config.yaml
model: "image classifier"
dataset: "photos of plants, animals and fungi (iNaturalist)"
train_examples: 155796
image_size: 64
crop_scale_min: 0.5
horizontal_flip: true
translate: 0.12
targets: ["order", "family"]
num_classes: [67, 181]
arch: "poolformer"
norm: "layernorm"
norm_position: "pre"
activation: "quick_gelu"
mlp_ratio: 4
parallel_block: false
dropout: 0.05
inner_norm: true
patch_size: [4, 4]
conv_stem: false
depths: [3, 6, 6]
widths: [48, 96, 192]
loss: "cross_entropy"
init: "lecun_normal"
residual_init: "none"
optimizer: "nadamw"
lr: 0.0013
beta1: 0.9
beta2: 0.95
eps: 1e-06
grad_clip: 0.5
cautious_weight_decay: true
steps: 9200
batch_size: 512
epochs: 30.2
lr_schedule: "cosine"
final_lr_fraction: 0.01
warmup_steps: 180
weight_decay: 0.2
Rows from block 7 of a small image classifier, named by matrix and row number. Rows with one number belong to one neuron. Each number is 128 + 24 x the weight over its row's rms, rounded and kept within 0 to 255. All counts start at 0. Numbers have three digits each.
Before each neuron's rows are labels from the 100 images, of 14848, where the neuron reaches its highest value: "colour at peak" is the nearest of a few named colours to the mean colour under the peak. Only what is clearly more common there than usual is listed. The data: photos of plants, animals and fungi (iNaturalist).
# fc1: MLP up (model.blocks.7.mlp.fc1.weight, 384x96), inputs 0-95
# fc2: MLP down (model.blocks.7.mlp.fc2.weight, 96x384, transposed), outputs 0-95

colour at peak: brown
fc1.200:088137106136132125124141167164118132150162111121169108132134126120120123120149129160116123138068094155121136102123164137143142102156134154149132146149115056113135118169141089118129116125156158128074166149114108123133114144120115110084095134170125162144165099127174128104139134102091090121
fc2.200:139136141133167133154132179123121138119147133114101176130125136173101161111142133126135142113135162168083117135097095151080131145135124181117159135100128168085156076122087115103149089121115162160090128128136122170146103148135151132106155116140117161126122096157142111109117130134088127133

colour at peak: pink; white
fc1.327:117100138148062144106119121156139143120060137130130144149137153116120169079158128109127149127106128116113135124119113164107131082122178129067126128132159204143134134118128109161153123119135060113165143110134127169128142140160119118134096119116140131134160117109100126124123126139117111145
fc2.327:171167126109101158139101130110182147123077082123135129135153145096136163126164128135135183123105136161086140112107142087134157099137126155134122101114167115149110171153142107113141108158105112111101138094122080177136129141121095109140113138155125115115106088157120107142111152119121134105

colour at peak: black
fc1.291:142121152105116110177115114127116188140158119104189148138125119114152103122115153129149179127118148153136111139059108125155127139123100142136092112132094117133112116105097135102121100120160152128095139116130101146116132141098143086092082115120127162133109112118140125189146118167125099094
fc2.291:071134146097115128146100097106162160158132123121158142150128147106164121149145139140145114140115078130117159143142136127118097144150159118171176158182099112129131125134164133113098101104134125112118118155102120133132087129100131170117176137143145140105120124114104126212136112108150116111

colour at peak: white
fc1.338:149087141155133120118158099084107110181105115125120135175113107149118142125136106147145110124141132116157116137129143148149146130116142121098057123169145105137134108138125096087143132154135123104098120135126193136145149085107081133084130159120100161129147128109146119140150164161121143179
fc2.338:137103091157137098102150074113107136142167155171137138164173114130083164140161139114135123128173095126152129151195135124107127119152157127146101124086180097110124122106112134125164156108123116109098162157130148134154161121104161124126155141131104122111125123129130156112140145118144089140

colour at peak: brown
fc1.247:144111116146120092089107171160102158129136152107112114131123133140177129172155087160090145134111116117161153139158131121131125134170120208131133121107115159157112123130116130142082132123121150148135137113133107089110170142100123163086097144177117139091118171108147133137150121136124140138
fc2.247:111158090150138122137105134156119128123149138122119127133107105116129097121100120118126130126135117150176144133154130080088060127159144111147102108192103138108121162116078142133103099103115142106155150130168130118072133079128122151091117128109092133139103128144097111084146122151145125166

colour at peak: pink
fc1.60:140146149154106147127137107136134095102113106144153123094100111105129107136099074104147114132142136135123105149106107124106179120143175145098146134161101168100115084124131113135166107135121112155120121157129147158165115078136130093195123112148107146128154144103140071120112096144134136165
fc2.60:140152139110107126113138116132133140143125141184099150132162125121166113147146124101120127146104135122002106156141119101153127106126130153123146111119111121147150173132132107135103154109113100138128127119141122171122155150148130157170134104141133156120120182127139114159157161104099130142

colour at peak: white
fc1.276:173143183132106159133132139173111111121127141114121129177112125096134096150116092106130162139146129133116091134151129162124139094137157147072107126118098147090175121140132119152147099133198091137145124133153117176147115138109121086113140108107114159128142148098095106147117136155144120147
fc2.276:157156141119138119133147114093171157159080126123106117081098129123162096101108081161131166160107117140111115148121083104135129072170152146150146144125107111105124146131108135162106129146135141125106162113141123142122145113141083116162161093109090168119111141097123085153124132152143131147

colour at peak: grey
fc1.140:147110154157116134123064139131111070084117131136100127103129126079168137079124079096119134162094145111076116148124118102155131108145130139146124129158109140132156145117096157147131125102105101146145144103156108134108160137126117172118090141114088124094094129122114136119136135107103118174
fc2.140:147118116121126133104115094117121158131134119134133138148160177155116129132153173131116134099119098138153151207110165128126193148134162099127104114139123106112120099133108118105109133132111131118157157123116104144106063124161120121131107171094129128153122110090108160173129122096123078113

colour at peak: brown
fc1.26:101139119140104111116097153149131151161162090114156138078131118147105144163090110135148127147080139121155079110102124134138152145111090100194089124133148115133095154160134110144147107140116130128095143147104148134123109115126132112080137123126144162147146156149109127162130122130071147179
fc2.26:148109161140134145143084157121112159112130162096108146079131113127120143121139116111160105139145119148205110133100113109147082147146163120099137083088154112138148160126113128081103114125127129131126126152112149094122075145132136132065136143128117158090127128144107121126125131139080147162

colour at peak: white
fc1.331:091154129108112110149132100112123135166120122154168107097141118130106161110134088144120130182144128152122118102128153135144170150099142123125097161136103153105119110145127114136153096169129094105119093121141115150184116135164110137110130115162069153186170165130131126163116129139132155157
fc2.331:127125101182104167124112118126084097165134161170101140129100093133156137149105128115102141150132126157080143109162137108108109111133133168138098111105123115135113149151131105154137124123158145098197119174172179136078149110142091138119121157104130147131116103118145143136135157134118122126

colour at peak: white
fc1.218:125129113100070101163132135147159128155118123133135156126098118090131173083117127133156129138072110168139116079140120139133107093086121140113091111077127110131099115128098108147150116115151135124118150135140157132093114064120090112101121102152119175162102112104121141145123150139147115129
fc2.218:100113115102102107131117158120118155124129140141140117134129132154137126111106139119129124134129169123000109114135128151111132106118149175166130127137165173143131100128150112119126090157137129123090131136137120122157168080145128110135104117113140120122114127119155126120119125137133098108

colour at peak: black
fc1.107:108164119122146094130091138145108177131146139122116164108092090132145129143108079124096158141146148139139096104150080130164117107081105118121113123141086099098125115101120125105130103135154125150141149105190098126142119098141170178065149100126125128130138143117146102121097122143136121127
fc2.107:099176088135120125149147127094154115156102088159144125065132133105124128109178138113129130123179141124183086077106135143088119102150118132072152100134119133125143125145149127138158122111119122157128148088086152123150098126136125139146175132125134138132142117127130161115117079160135126130

colour at peak: grey
fc1.57:173112099164146137137104087143093108094095123123121125170135154132135161128104106149131153163158164139141144102131144149122108114115113182113113124097148154136143112082128100145084139102119172123143109123177167139097178093149119113135096154113136113140105142136139153096098137107151100132
fc2.57:138091086123109120124124128150106128128149151070136116132095104131108101126130178146140146131109109137064119166110150134168150140115162118132174156138152128148116136116090124134119104129132109102104135107162116102085100123154120110077098152092132106149116173144160076097156113144127132119

colour at peak: black
fc1.116:148133154136129128154142115142123121139149113089152135159137153109114114116136124124085180106114152123146080134104085177156102158144091092109133122106134130118093075111122113120183118134172131161139107144111110132119120125120122070060148161147109117133111122086173122134131125105131130120
fc2.116:123150141137127123094124138119151115129127113090129123125111162107156127154135160144123156133163139122240149129103150126117111165094148110129147116150142122125080133114131131162094137146132110123119086126151148110126088145138126146153105147157115164123151148089146155120103078151138116178

colour at peak: grey
fc1.83:157133142131145113112112126133078031137074151129104160128139157142136118124090160113161142141168123099121096139091086105127155103158098126159125106128123150131122124107133152145098153090117115126116095082133129144119147154136113103116114145126130151140133125168103141145174114158130141105
fc2.83:137145165126146139135096114119108138101106107120131143146138138132190135163155172125133143157121102144126126143106132113136198100156154151119110128095152162104155112140135129085137127127114127119126163083143119119101116143078130107071092166175163124111104161129110153118136101087111115130

colour at peak: brown
fc1.187:128103125177117142115117165150075123109113164150149162138115149107144133098167091149131103137103150109141125161125160148133145118113131166156146154144126151132162137162143082125144158132086123125144170141145120083129132131103117156101149166088103113113120117173132143134121140121187102170
fc2.187:145090143094138118135124163116106141126148128119107143174127164136124167120140130121117114163127137112106155149129148196152129146078127130145098140136110123159149126179139130119110125163064097118104112149140063102147112088110123118156099150118132123123137127154183082098117137123142120109

colour at peak: brown
fc1.117:122157126129141135183133143142126137167156073126180104115098124116123147151090108128135101128132134167137151143103127147163116150110152106159093084132123128155110068104122137142103143122140106092104145142130161105116122100130136130152171130135120147105174100109106068122162144131092113108
fc2.117:118124115121121124116112104145142138130145128109143141134128126133128133119137132124120134135135056141255121139126114111132127127133149091129135109090123117124125103115124107136109108111123115130139137143126138121130098131147129129113153143128122140124122113118116125148142147145116117145

colour at peak: grey
fc1.209:095137143109089130107155120121121135130086119121118148123069123128147127140093151119124121124131118171105101113086109141106091137062111161143106103147102145128127123114165106145138149138127113078129122131163090133148160140139186118108155167088151139127161112117129118150081149138084102140
fc2.209:095123145152115138104109132126132167110131150131154115138117120123112128099119134098137149106146159114000140141126132124119118148168129160113173153128136143125115128121129080140104133110136112112083162154106128149145123137163097122114139118134151112117124145157112146111137138105134115145

colour at peak: pink
fc1.150:172150125138139119145144132118103146156142120110131129152137128128123084125109118098078142145130172072136126123140153116141115148117152118105082140111099158145096103092106157105156134164138098134105095156136153127126122110089130127160124108061126133162151123129154071118123170107147132179
fc2.150:125117101157127107092137172123159103127114122130144112147153122075150102139141135091112084161140148129206132144105121124129103137127098066104146106147124104136123116121129118144130110155128091076157103145141094123100125130149135141119123109142101113136146116161135163082059122131115133143

colour at peak: pink
fc1.154:087134137117138124144083100137121096085105131133107129155101156163143110137129082092130175146121146141133145097125140138089216106158141146137112172081127169105137098142119135143103152104149136149131086112174140127143134124139133132148158152118127102115083142125132132095141108144122112144
fc2.154:187131138174134130068102117122102139112122103076115161111105119141116139104120099156135154125115133142133110127120215110157161109096116138145113145136118135108082133134105153128148125115168135136102136162133162106145154130125101128116091124114089163150109127126154126160085158107144114137

colour at peak: brown
fc1.16:128114151122106094119148144158145089120137089083147126128127114173167118147124106165104149128105125175154131126119133157109102142139142109138083111144093137142123146171153118159106078107122136155079155131076178105120098118137154126143111122118127156144122163126103126157161146156081130136
fc2.16:123121135138117119125086107155107171136136122119164182115143131134110107126121131166146114114104096128221093109121144138119107133144105101143167134103152134170129112112133144170121101144108129142113106144128111153126100157124136131111162141151147189126158122104095111175151139086101107128

colour at peak: black
fc1.163:147131128125155101144127128113119121142134088152211112130127132100119150110108130113142118121135116117142137130074141179153141118130120130168068138154096125095092094113108126086160127134134132158090154139136142135128107091131142108124132122167121118119166137118119082127137132203145161100
fc2.163:158125097099108154118141118121133143169110113180130099162122118084121118121130125150138125098143058132217175142145124072120110150169159107104125123136129132146140136107089088146116115149101122109122118073092107113157137130136121138120125148149140107117122143116095116131139122149140123125

colour at peak: grey
fc1.238:143116143143117134172098166135135108103110158108156161159140150123134120125159091143126099138135113167116149145138145132113078068133111072131150110072111148094142086093140084126095111114116147111134142132159137119114145130151142114111112137129114149121120173117121092140115186139135105172
fc2.238:168138139142112097107102147122110127106132126152116141148118132127117117140104129141108085132096147093003122124159120102138132125149120185131151116113158145110163134168101145185134153118156128100126096126116136135115118124143139144178146118133125116119113134125153105090108146138130148125

colour at peak: brown
fc1.94:164125125154113150091079156153138149136127115123113137090104153126133135177119116109104131135101163107103164126122146120114153155125136166154158097125142109160128151170107129136109158149089113173161125156111106126126184163093108144100144157106113119110148169156117143126124131095107072118
fc2.94:105122129137122157099142127137093072128116132139179123157120118134169110179155147177100128136131096108147166132131157112112127154093148127111087068142144125104093119131165113118099104157094112142156136115135106077112141124166161152094114152138102128149169113108135162116147125116128135132

colour at peak: pink
fc1.189:132123148114127123161161148129132111127127067112156119176141173122129138155176095160119123148087123131119129143101125197142100089124138094120131139146092102151114071151132079141138124123148125154090157166149111110111165110108095139124133131133112167164126138114142094144124127154114143123
fc2.189:094160163107112111102124142131150133118112099103097132148131166131109120156116132126162103115141075142047111110120159123188116124175125171118117155095124136107183123124129143117110109130154151119121129120124084117150144125147155158166142146120171123113121094160110107146093137131128126105

colour at peak: black
fc1.381:117131137143146129087134163133120164172100094141140158103124146174140103132135137139094139138124140107099118075142150121132102122122081139157148087077093139096138146122118078133107119164125124154118132130093095151106152129110134105081125164180124151129112139129116116142185117151093144122
fc2.381:110158132148154116177108107149108128153133128144106132133141149132116142091118140099076139112144151148080116103142077092132103144142086169086115130129109102075167117117111114101123120123108162117075115151142110142144130142087161129125148138120111124114088080143108141141101091167135131145