python train.py --num_classes=[67, 181] --mlp_ratio=4 --loss="cross_entropy" --steps=9200 --batch_size=512
Rows from block 7 of a small image classifier, named by matrix and row number. Rows with one number belong to one neuron. Each number is 128 + 24 x the weight over its row's rms, rounded and kept within 0 to 255. All counts start at 0.
After each neuron's rows are labels from the 100 images, of 14848, where the neuron reaches its highest value: "patch colour" is the nearest of a few named colours to the mean colour under the peak; "top examples" is what is common among them. Only what is clearly more common there than usual is listed. The data: photos of plants, animals and fungi (iNaturalist).
# fc1: MLP up (model.blocks.7.mlp.fc1.weight, 384x96), inputs 0-95
# fc2: MLP down (model.blocks.7.mlp.fc2.weight, 96x384, transposed), outputs 0-95

fc1.186 [148 118 114 117  84 164 172 105 146 129 134 101 118 127 138 160 120 120 109  89 113 157 150 112 122 144 138 177 143 138 141 117 129 129 121 138 139 112 138 140 132 144 137 141  93 169 125 147 138 112 120 180 115 113 108 102  96  98 121 152 151 187 143 119 123 154 113 134 156 151  76 119 174 117 131 157  89  70 114 150  75 161 161 114 140 117  88 152 102 143 103 147 134 129 121 131]
fc2.186 [121 121 103 150 124 119 137 144 151 104 120 140 121 141 115 116 132 160 187 129 166 133 100 115 111 157 152 133 127 135 110 128 132 116  29 160 117 151 154 116 100 124 142 145  93 145  64 153 141  90 165 123 122 116 135  93 130  77 133 135 119 170 152 111  86 130 156 108 139  87 131 133 118 147 142 133 131 138 138 123  78 140 130 113 129  96 147 154 123 149 120 141 167 122 131 134]
patch colour: grey
top examples: class Aves; order Charadriiformes

fc1.74 [113 114  92 119 157 129  95 136 156 100  98  97 109  96 113  87 136 151 109 137 120 138 157 138 146 111  67 158 120 149 120 136 111 113 116 131 118 130 108 118 108 144 114 158 118 181 121 127 120 157 154 101 136 159 137 109 115  73 107 155 153 130 149 134 125 156 121 145 143 145  75  93 198 127 120 130  81 162 140 148 134 130 154 132 100 122 132 118 140 120 121  68 139 157 151 135]
fc2.74 [170 147  73 138 140 113 129 127 147 135 134 106 128  97  55 137 133 110 150 150 154 131 156 123 121 152 127 179 127 134 163 136 109  90 102 139 143 135 141 111 140 105 131 136 146 129 110 110 124 157 117 185 136 133 150 109 104 113 109 167 164  95 145 117 155 167 127 125 122 143 114 122 154 119 118 120 139 129 138 186 113 116 140 157 154 111 179  66  88 132 152 102 114 130 138 115]
patch colour: brown; black
top examples: phylum Chordata; class Aves; order Passeriformes

fc1.142 [133  98 181 141 132 134 108 152 119 157 133 126 101 141 144 129 105 133 145  96 131 120 145 109 189  59 138 136 116 118 143 138  96 102 130 124  78  82 150 136 127 160 119 121  51 123 125 105 144 106 132 143 123 139 124 139 114 132 129 124 116 123 166 113 105 102 120 147 126 145 152 138 125 147 125 143 156 107 101 128  61 105 142 146 127 142  96 160 174 129 140 146 100 135 137 174]
fc2.142 [131 117 103 150 124  94 118 169 128  98 136 102  98 111 104 135  79 135 176 148 143 117 123 128  82 180 123 123 157 133 125 122 137 124  95 118 130  93 123 118 106 115 143 112 117 109 137 105 111 136 136 115 128 150 154 141 140 136 161 147 201  94 156 149 113 149 167 117 120 116 134  98 115 125 126 136 152 105 113  82  73 135  97 168  83 154 130 152 134 110 108 155  98 155 155 132]
patch colour: grey
top examples: phylum Chordata; class Aves; order Passeriformes

fc1.5 [138 153 109 135 126  98 131  83  95 111  85  88  75 114 130 142 109 166 179 114 111 133 135 135 127 128 138 103 153 146 140 122 128  79  95 154  84 152 128 123 107 150 117 101 107 138 140 127 146 101 146 151 129 133  82 127 115 128  83 149 164  97  96 146 114 123 122 118 157 157  93 121 164 109 154 120 132 167 129 165 106 177 123 109 110 118 144  99 136  95 109  99 146 126 137 160]
fc2.5 [150  88 139 145 115 137  96 125 145 138  78 164 125 156 130  48 125 139 145  95 108 118  96 104 133 123 132 131 126 142 106 133 137 135 126 114 132  97 189 169 146 132 138 131 130 106 130  59 153  90 118 108 138  91 133 137  90 148  90 151  91 139 131 108 125 129 149 138 142 128  75 126 117 138 144 119 131 117 103 174 111 109 116 137 138 152 156 147 101  93 149 130 142 151 103 119]
patch colour: grey
top examples: phylum Chordata; class Aves

fc1.351 [129 156 146 136 144 134 160 131 115 112 119 156  78 107  85 131 119  98 133 108 119 101 109 138 119 115 101 145 129 142 156 101 120 162  81 137 144 121 125 185 128 117 122 143 170 174 160 107 139 154 124 106 101  96 203 176 131 140 141  87 132 121 140 129 117  69 148 151 140 156 119 119 109 115 112 159 164 119 130 163 123 138 124 136  97 110 128 111 122 156 159 128 152 107 151 132]
fc2.351 [153 166 101 135 121 139 176 111 150 123 161 137  88 165 138 109  90 114 117 159 160 147  97 153 106 117 108  89 168 109 140 150 109 148  88 106 156 108 132 103 149 130 110 161 138 134 109 151 127 130 127 107  99 130 144 138 137 148 151 135 161 144 136 162  97  76 163 137 155 135 130 138  89  79 145 133 165 138 181 106 110 125  97 120 123 106 110 125 119 153 110 139 135 115 138  79]
patch colour: brown
top examples: phylum Arthropoda; class Insecta; order Lepidoptera; family: Nymphalidae

fc1.342 [156 140 146 118 165 109 107 161 110 127 144 167 101 118  69 105 149 139 145 112 144 126 138 146 130 146 104 101  78 137 151 158 135 132 100 135 124 128 120 145 145  97 167  63 147 108 114  88 121 164  70  83 103 127 106 161 135 113 125 150 110 161 147 123 110 132 134 140 124 157  96 132 151  88 132 149 137 151 157 144 123 144 100 136 164 132 134 136 100 165 159 150 142 112 117 110]
fc2.342 [153 104 129 145 105 129 110 156 193 130 108 128 116 155 135 131  96  98 132 144 132 141 116 166 141 142 119 104 139 125 121 182 160 148 159 176  71 132 111 115 158 119 109 142 106 137  91 113  75 103 147  97 165 118 106 103 113 104 132 151 141 137 127 114 111 104 105 125  89 104 127 107 147 104 152 119 136 150 137 157 150 132 125 134 125  79 137 110 120 114 130 186  89 114  96 110]
patch colour: orange
top examples: phylum Arthropoda; class Insecta; order Diptera; family: Syrphidae

fc1.311 [149 109 124 119  94 151  73  95 153 124 124 138 155 141 129 132  84 130 122 109 113 136 139 161 168 116 142 113 119 136 137  85 147  97 119 118  92 158  86 126 111 163 132 154 180 130 119 133 144 135 112 123 151  98 160 117 105 100 152  77 111 161  96  95 122 148 127 132 112 127 148  60 154 155 136 159 130 152 113 123 117 128 152 138 163 103 120 144 126 108 167 165 144  89 114 141]
fc2.311 [137 116 124 103 123 162 150 128 164 101 113 100 147 146 168 137 122 127 133 119 124 140 215  89  92 121 123 131  94 157  78 101 131 136 146 176 143 148 131 141 122 147  85 160 173 134 104 135 116 118 134 127  88 123 156 130 135 145 138 129  79 118 100 101 107 132 102 120 102 113 143 151 136 164 102 174 145 128 121 122 109 144 111 136 120 157 101 123 150 129 153  96 152  86 143 132]
patch colour: grey
top examples: class Aves; order Passeriformes

fc1.171 [119 131 163 109 162 108 123 100 146 100 158 122 119  86 127 131 137 104 132 111 129 150 172 181 130 135 118 163 111 154 115 124 173 167 111 101 112 124 131 130 144  81 121 122 100 155 113 133  98 117 111 107  81 141 125  77 109 130 108 146 100  97 139 120 145 146  78 111 119 117 126  95 171 153 142 123 115 116 110 138 155 107 130  99 143 142 148 120 155 167  72 133 141 131 162  84]
fc2.171 [105 166 107 141  92 103 158 106 130 135 146 114 140 106  75 123 142 130  96 143 141 142 126 117  97 146 148 123 102 145 104 143 123 156  57 160 163 140 105  80 145 101 105 113 110 132 116 118 144 153 140 119 124 152 142  82  95 111 100 111 162 140 117 109 126 102 113 151 130 171 113 157 148 127  84 115 108 125 136 138 161 136 177 157 117 106 136 136 130 154 118  63 143 148 144 127]
patch colour: black
top examples: class Aves

fc1.348 [136 118 150 111  79 116 145 136 126 111  99 120  75 100 164 191 126 120 139 122 153  95 124  98  90 150 113 128 173 167 115 124  97 114 131 150 118 140 102 114 123 129  90 123 114 138 124 138 127 118 133 140 139 138 157 159 145 115 105 136 120 103 140 133  95 123 123  94 165 113 121  96 181 122 131  80 116  86 105  93 136 136 132 127  96 129 178 111 123 134  62 154 140 145 143 142]
fc2.348 [121 105 131 114 114 145 125 106 122 165 141 143 117 115  92 145 126  83 117 139 128  84 114 122 149 105  88 164 123 131 133 142 126 154  93 128  80 118 192 156 138 166 125 135 103 150 157 123 149 138 143 153 178 115 114 117  90 103 150 168  85 160 143 146 106  93 129 122 127 128 106 147 123 122 139  78  82  97 133 150 176 142 113  97 116 124 141 146  98 150 121 148 132 103  99 110]
patch colour: pink
top examples: class Aves

fc1.231 [170 117 144 116  89 125 136 118 137 133 123 122 127  85 181 174 116 132 138 134 192 136 156 124  96 140 109 138 126 133 102 136 135 111 125 137 171 124  57 120 141 123 108 150 169 130 106 128 135 101 126 194 128 139 114 148 112 114 124 130  76 135 118  82 101 141 115 138 126 130 172 136 151 130 159 135  72  98  93 141 127 161 131 124 137 110 121 118 114 101 143 152 116 144 154 129]
fc2.231 [112 120 146 114  57 143 146 120 120 141 138 165 104 109  86 133  89 144 119 137 145 111 129 163 111 141 142 137 117 155 131 119 164 184 169 109  81  94 112 132 144 139 110 149 149 150 123 108 117 129 155 130 152 143 154 133 129 117 108 137  92 166 121 105 110 123 145 123 109  75 132 153 104 132 103  92 102 127 115 120 183 134 154 115 109  82 153 128 108 152 147 173 120 111  96 110]
patch colour: cyan; white
top examples: phylum Chordata; class Aves; order Passeriformes

fc1.376 [126 141 116 127  99  88 126 125 118 156 119  97 122 110 139 118  92 163 132 136 108 120 191  91 137 117  80 175 113 164 105 106 114 138 125 167  93 151 148 122 117  88 147 102 114 181 127 166 140 148 149 106 137 132 135 107 117 116 156 161 115 109 134 163 140 174 154 133 132 112 130 116 145 148 119 118 112 121 136 132 138 127  90 116  69 169 121 189 150 131 125 131  96 140 139 124]
fc2.376 [152 105 119 162 161 119 158 142 150 150 119 124 119  89 114 124  92 123 111 119 153  98 141 114 103 116  58 150 103 132 138 121  97 133 194 116 142 179 152 116 164  85 144 153 129 143 119 149 122 155  86 157 143 139 154 116 108 155  88 120 112 148 145 154 150 101 102 152 120 124  92  77 130 104 114  91  95 125 132 107 163 113 150 146 122 114 115 107 111 138 123 136 115 154 123 122]
patch colour: brown
top examples: class Aves

fc1.88 [119 167 134 129 146 117 147 144 110 142 164  87 138 115 113 140 138 138 140 105 117  93 135 111 113 126 130  99 163 132 151 107 134 141 136  75 108 140 148 147 166 118 127 145 114  99 122  95 134 130 127  99 131 134  90 102  83 124  99 113  70 138 182 152 133  90 101 121 127 153 132 107 142  93 157 150 145 136  92 111 170 122 165 155 180 154  99 102 100 135 106 122 151 122  83 146]
fc2.88 [122 163 110 109 111 130 125 139  72 107 154 144 154 108 114 182 157 123 140 101 113  97 134 134 115 117 138 138 111 101 105 130  87 113  52 132 117 118 127 100 102 114 106 124 103 100 159 162 114 105 140  88 166 126 147 128 142 123 140 104  81 112 117 119 107 142 117 122 140 182 129 141 142 127 136 127 158 134 110  89 133 147 125 154 153 119  90  94 154 153 147 107 120 152  99  77]
patch colour: cyan
top examples: class Aves; order Passeriformes

fc1.48 [140  99 154 145 134  97 100 102 112  96 108  74 179 100 124 110 117 158 118 127 133 113 152 106 122 163  99 162 126 111  94 126 143 133 108 101 125 103 139 105 110 129 104 138 119 144 129 134 106 139  89 156 105 113 174 101 127 137  95  96 140 107 140 141 148 156 174 116 150 156 147  91 157 134 119 114 139 108 130 108 152 108  66 116 119 138 103  99 145 174 173 133 125 160 160 124]
fc2.48 [143 181 106 121 166 111 127 152 127  91 142 101 134 121  75 114 114 104 122 156 136 164 118 117 133  81 109 106 127 137 137 144 184 110  97 110 125 136 124 127 126 105 112 107 154 123 126 106 123 143 109 126 127 122 122 164  98 111 107  95  96 109 102 150 137 122  78 186  98 181 107 130 118  99 114 111 154 169 155 125 151 101 143 121 138 115 142  89 109 127 141 184 127 150 124 113]
patch colour: brown
top examples: class Aves; phylum Chordata; order Anseriformes; family: Anatidae

fc1.70 [121 127 150 127 121  98 167 162 142  79  78 170 118 169 112 136 119 122 132 114 121 132 129 152 134 152 134 135 124 129 138 118 165 132 120 158 136 116 141 130  95 154 111 107 141 144 151 124 135 180  99 146  92  62 154 152 139 119 135 136 143 124 122 100 163 129 133 141 147 149 162 119  99 126 164 145 150 145 113 137 112 112 118 157 127 128 127 104 119  98  76 106 107 143 218 137]
fc2.70 [136 130 126 100 146 145 121 140 163 121 138 136  94 129 171 150 137  95  96 166  93 148  79 122  85 108 141  91 114 137 128  97 154 117  71 133  87 123 129 167 121 105 131 147 138 151  95  99 145 146 162  97 136 121 108 123 169 142 159 134 136 106 106  98  78 152  99 139 141 159 118 106 104  84 124 145 120 119 154 122 121 145  83 133 111 119 138 149 113 123 165 125 101 123 163 152]
patch colour: brown
top examples: phylum Arthropoda; class Insecta; order Coleoptera; family: Coccinellidae

fc1.121 [135 143  83 147 101 162 123 118 134 139 114 146 130 141 150 138 110 120 122  61  89 107 169 165 131 121 154 125 108 133 173 125 143  87 122 107 122 116 132 132  94 121  87  96 172 145 165 108 120 117 116 154 103 124 165 130 130 143 116 122 109 144 118 119 169 161 156 103 143 158 154 133 172 113  99 157 140  91 152 131  95 156 111 136 159 121 106 150 100 155 169 135 111  88 135 130]
fc2.121 [106 104 123 142 103 130  88 148 148 106  78  93 167 144 181 169 122 143 141  96 109 143 142 125 117 116 156  79 124 160 107 104 174 125  86 148 132 140 134 103 124 165 141 114 130 131 108 178 136 134 145 171 149 120 166  89 130 156  99 150 154 126 125 130 164 155  98 119 126 118 138 176 170 137 135 131 133 106 111 115 132 125 124 112 133 181 147 121 124 105 142 154 141 155 125 144]
patch colour: grey
top examples: class Aves; phylum Chordata; order Passeriformes

fc1.359 [103  94 120 115 137  91 107 124 107 137 134  98 152 127 116 161 146 123 167 109  83 151 134 188  74 127 120 126  98 100  97 113 106 126 142 108 153 113 122 157 110 141  94 116 147 102 116 111 136 130 172 159 113 109 124 145 145 152 133 135  82 112 125 152 144 159 130 149 141 126 177 149 144  89 147 131 129 126 123 130 121  77 134 122 161 141 110  95  85 145 105 122 133 150  93 186]
fc2.359 [119 115 139 102  95 148 129 120  77 131 105 131 169 142 142 143 130 131 126 101  98 134 163 148 129 146 117 121 132 122 157 131 107 151 255 112 129 115 108  90 112 126 116 130 109  93 128 136 145 121 119 102 107 137 151 124 102 137 137 129 110 102 106 106 104 149 173 138 120  86 123 136 135 137 134 149 108 132 139 123 124  90 123 102 124 158 114 142 143 179 122 149 119 133 115 147]
patch colour: white
top examples: class Aves; order Passeriformes

fc1.178 [139 155 105 106  98 129 132 121 124 146  84 104 148  88  88 134 107 138 116 106 146 143 116 136 108 144  97 143 111 133 124 130 142  95 148 114 108 128  84 180 126 152 159 137 140 103  78 116 129 188 130 131 131 137 116 159 126  91  81 153 119 144 124 148 139 107 141 155 155 133 151 126 140  76  57 125 125 120 111 143 121 142  95 171 171 112 132 146 108 151 112 117 105 120 132  91]
fc2.178 [129 100 102 154 131 105  81 148 109 138  86 128 178 128  98 142 105 125 145 132 108 157 156 144 146 109 100 146 129 100 120 146 140 118 230 126 129 145 138 145 118 141 146 138 118 116 113 137 103 140 148 104 130  65 123 160 138 145 110 129 126 134 152 153 151 125 118 137 124  68 145 163 131 133 120 100 115 140 116 100 158 143  99  97 138 143 104  96 130 128 109 123  88 101 151 104]
patch colour: cyan
top examples: phylum Chordata; class Aves; order Passeriformes

fc1.141 [ 76 171 101 126 177 149 120 121  90 121 143 121 103 187 129  96 138 130 142  71 142 135 159 119 134 108 144 132 144 128 135  89 135 160  73 107 140 112 127  82 153 134 106 121 148 136 102  94 104 119 165 101 130 153  94 117 136 135 120 121 147 146 165 128 110 143 124 133 114 153 114 149 144  98 104 156 149 172  90 109 126  97 141 133 138 109 117 109  94 124 120 132 129 106  87 161]
fc2.141 [148 139 123 114 126 157 141 141 156 131 119 170 118 128 143 122 153 120 134 127 138 115 129 102 113 146 134  76 143 153 114 122 131 150   3 142 126 125  98 102 110 117 122 168  77 146 143 150 107 125 139 131 131 112 110 130 173 131 104 128 132  90 155 132  93 140 150 128 124 160 101  92 135 151 136 135 126 185 122  96 134 156 104 121 139 130 163 131 143 122 122 136 125 149 121  94]
patch colour: grey
top examples: class Aves; phylum Chordata

fc1.229 [107 121 129 156 114 156 149 103 118 110 146 150 107 107 113 135 138 145 143 121 156 111 122 149  87 131 117 140 138 112 155 104 157 115 140 119 109 158 123 117 145 123 106 104 171 141 129  95 112 163 117 127 131 106 148 147 131  83 153 148 131 116 132 131 127 109 175 125 159 140 119  99 183 117 116 103 143 170 143  95 202 104 119 181 116 163 134 185 103 140 127 146 147 151 186 125]
fc2.229 [142 148 120 103 125 159 120 128 158 124 133 134 130  82 130 111 126  79 149  99 103 133 133 133 105 122 137 132 159 157 102 109 132  95  23 112 103 127 134 123 123 127 181 124 117 161 124 160 162  95 131 179 104 115 136 124 132 136 104 131 146 134 138 170  92  76 120 122 142  96 147 124 116 103 135 124 138 114 125  85 146 135 132 127 126 109 113 122 119 119 104 125 109 158 152  77]
patch colour: pink
top examples: phylum Arthropoda; class Insecta; order: Lepidoptera; order Hymenoptera

fc1.195 [122 157 109 160 137 120 128 112 138 128 104 144 167 108 137 139 154  93 157 151 109 115 121 145 125 118 176 112 111 125 151 153 135 145 145  89 114 139  95 102 163 136 146 101 142 127 144 126 148  87 120 133 121 118  78 114 127 133 146 107  86 138 117 133  82 122 103 127 148 179 119 112  82 116 127 212 130 131 117 127 122 143 120 176 138 107 164 130  81 117 144 186 123 114 115 127]
fc2.195 [149 131 105 134 115 149 112 156  84  94 126  99 109 135 119 159 138 103 117 157 127 141 126 115 143 117 115  83 140 128 106 132 134 108 238 131 143 135 149 120 135 153 125 130 101  24 123 157 125 144 147  77 143 129 140 135 119 115 114 142  95 123 116 112 101 112 120 122 134 142 145 104 123 148 138 134 158 138 137 107 142 103 168 144 131 117 115 118 129 133 139 170 130 145 123 140]
patch colour: grey
top examples: phylum Chordata; class Aves; order Passeriformes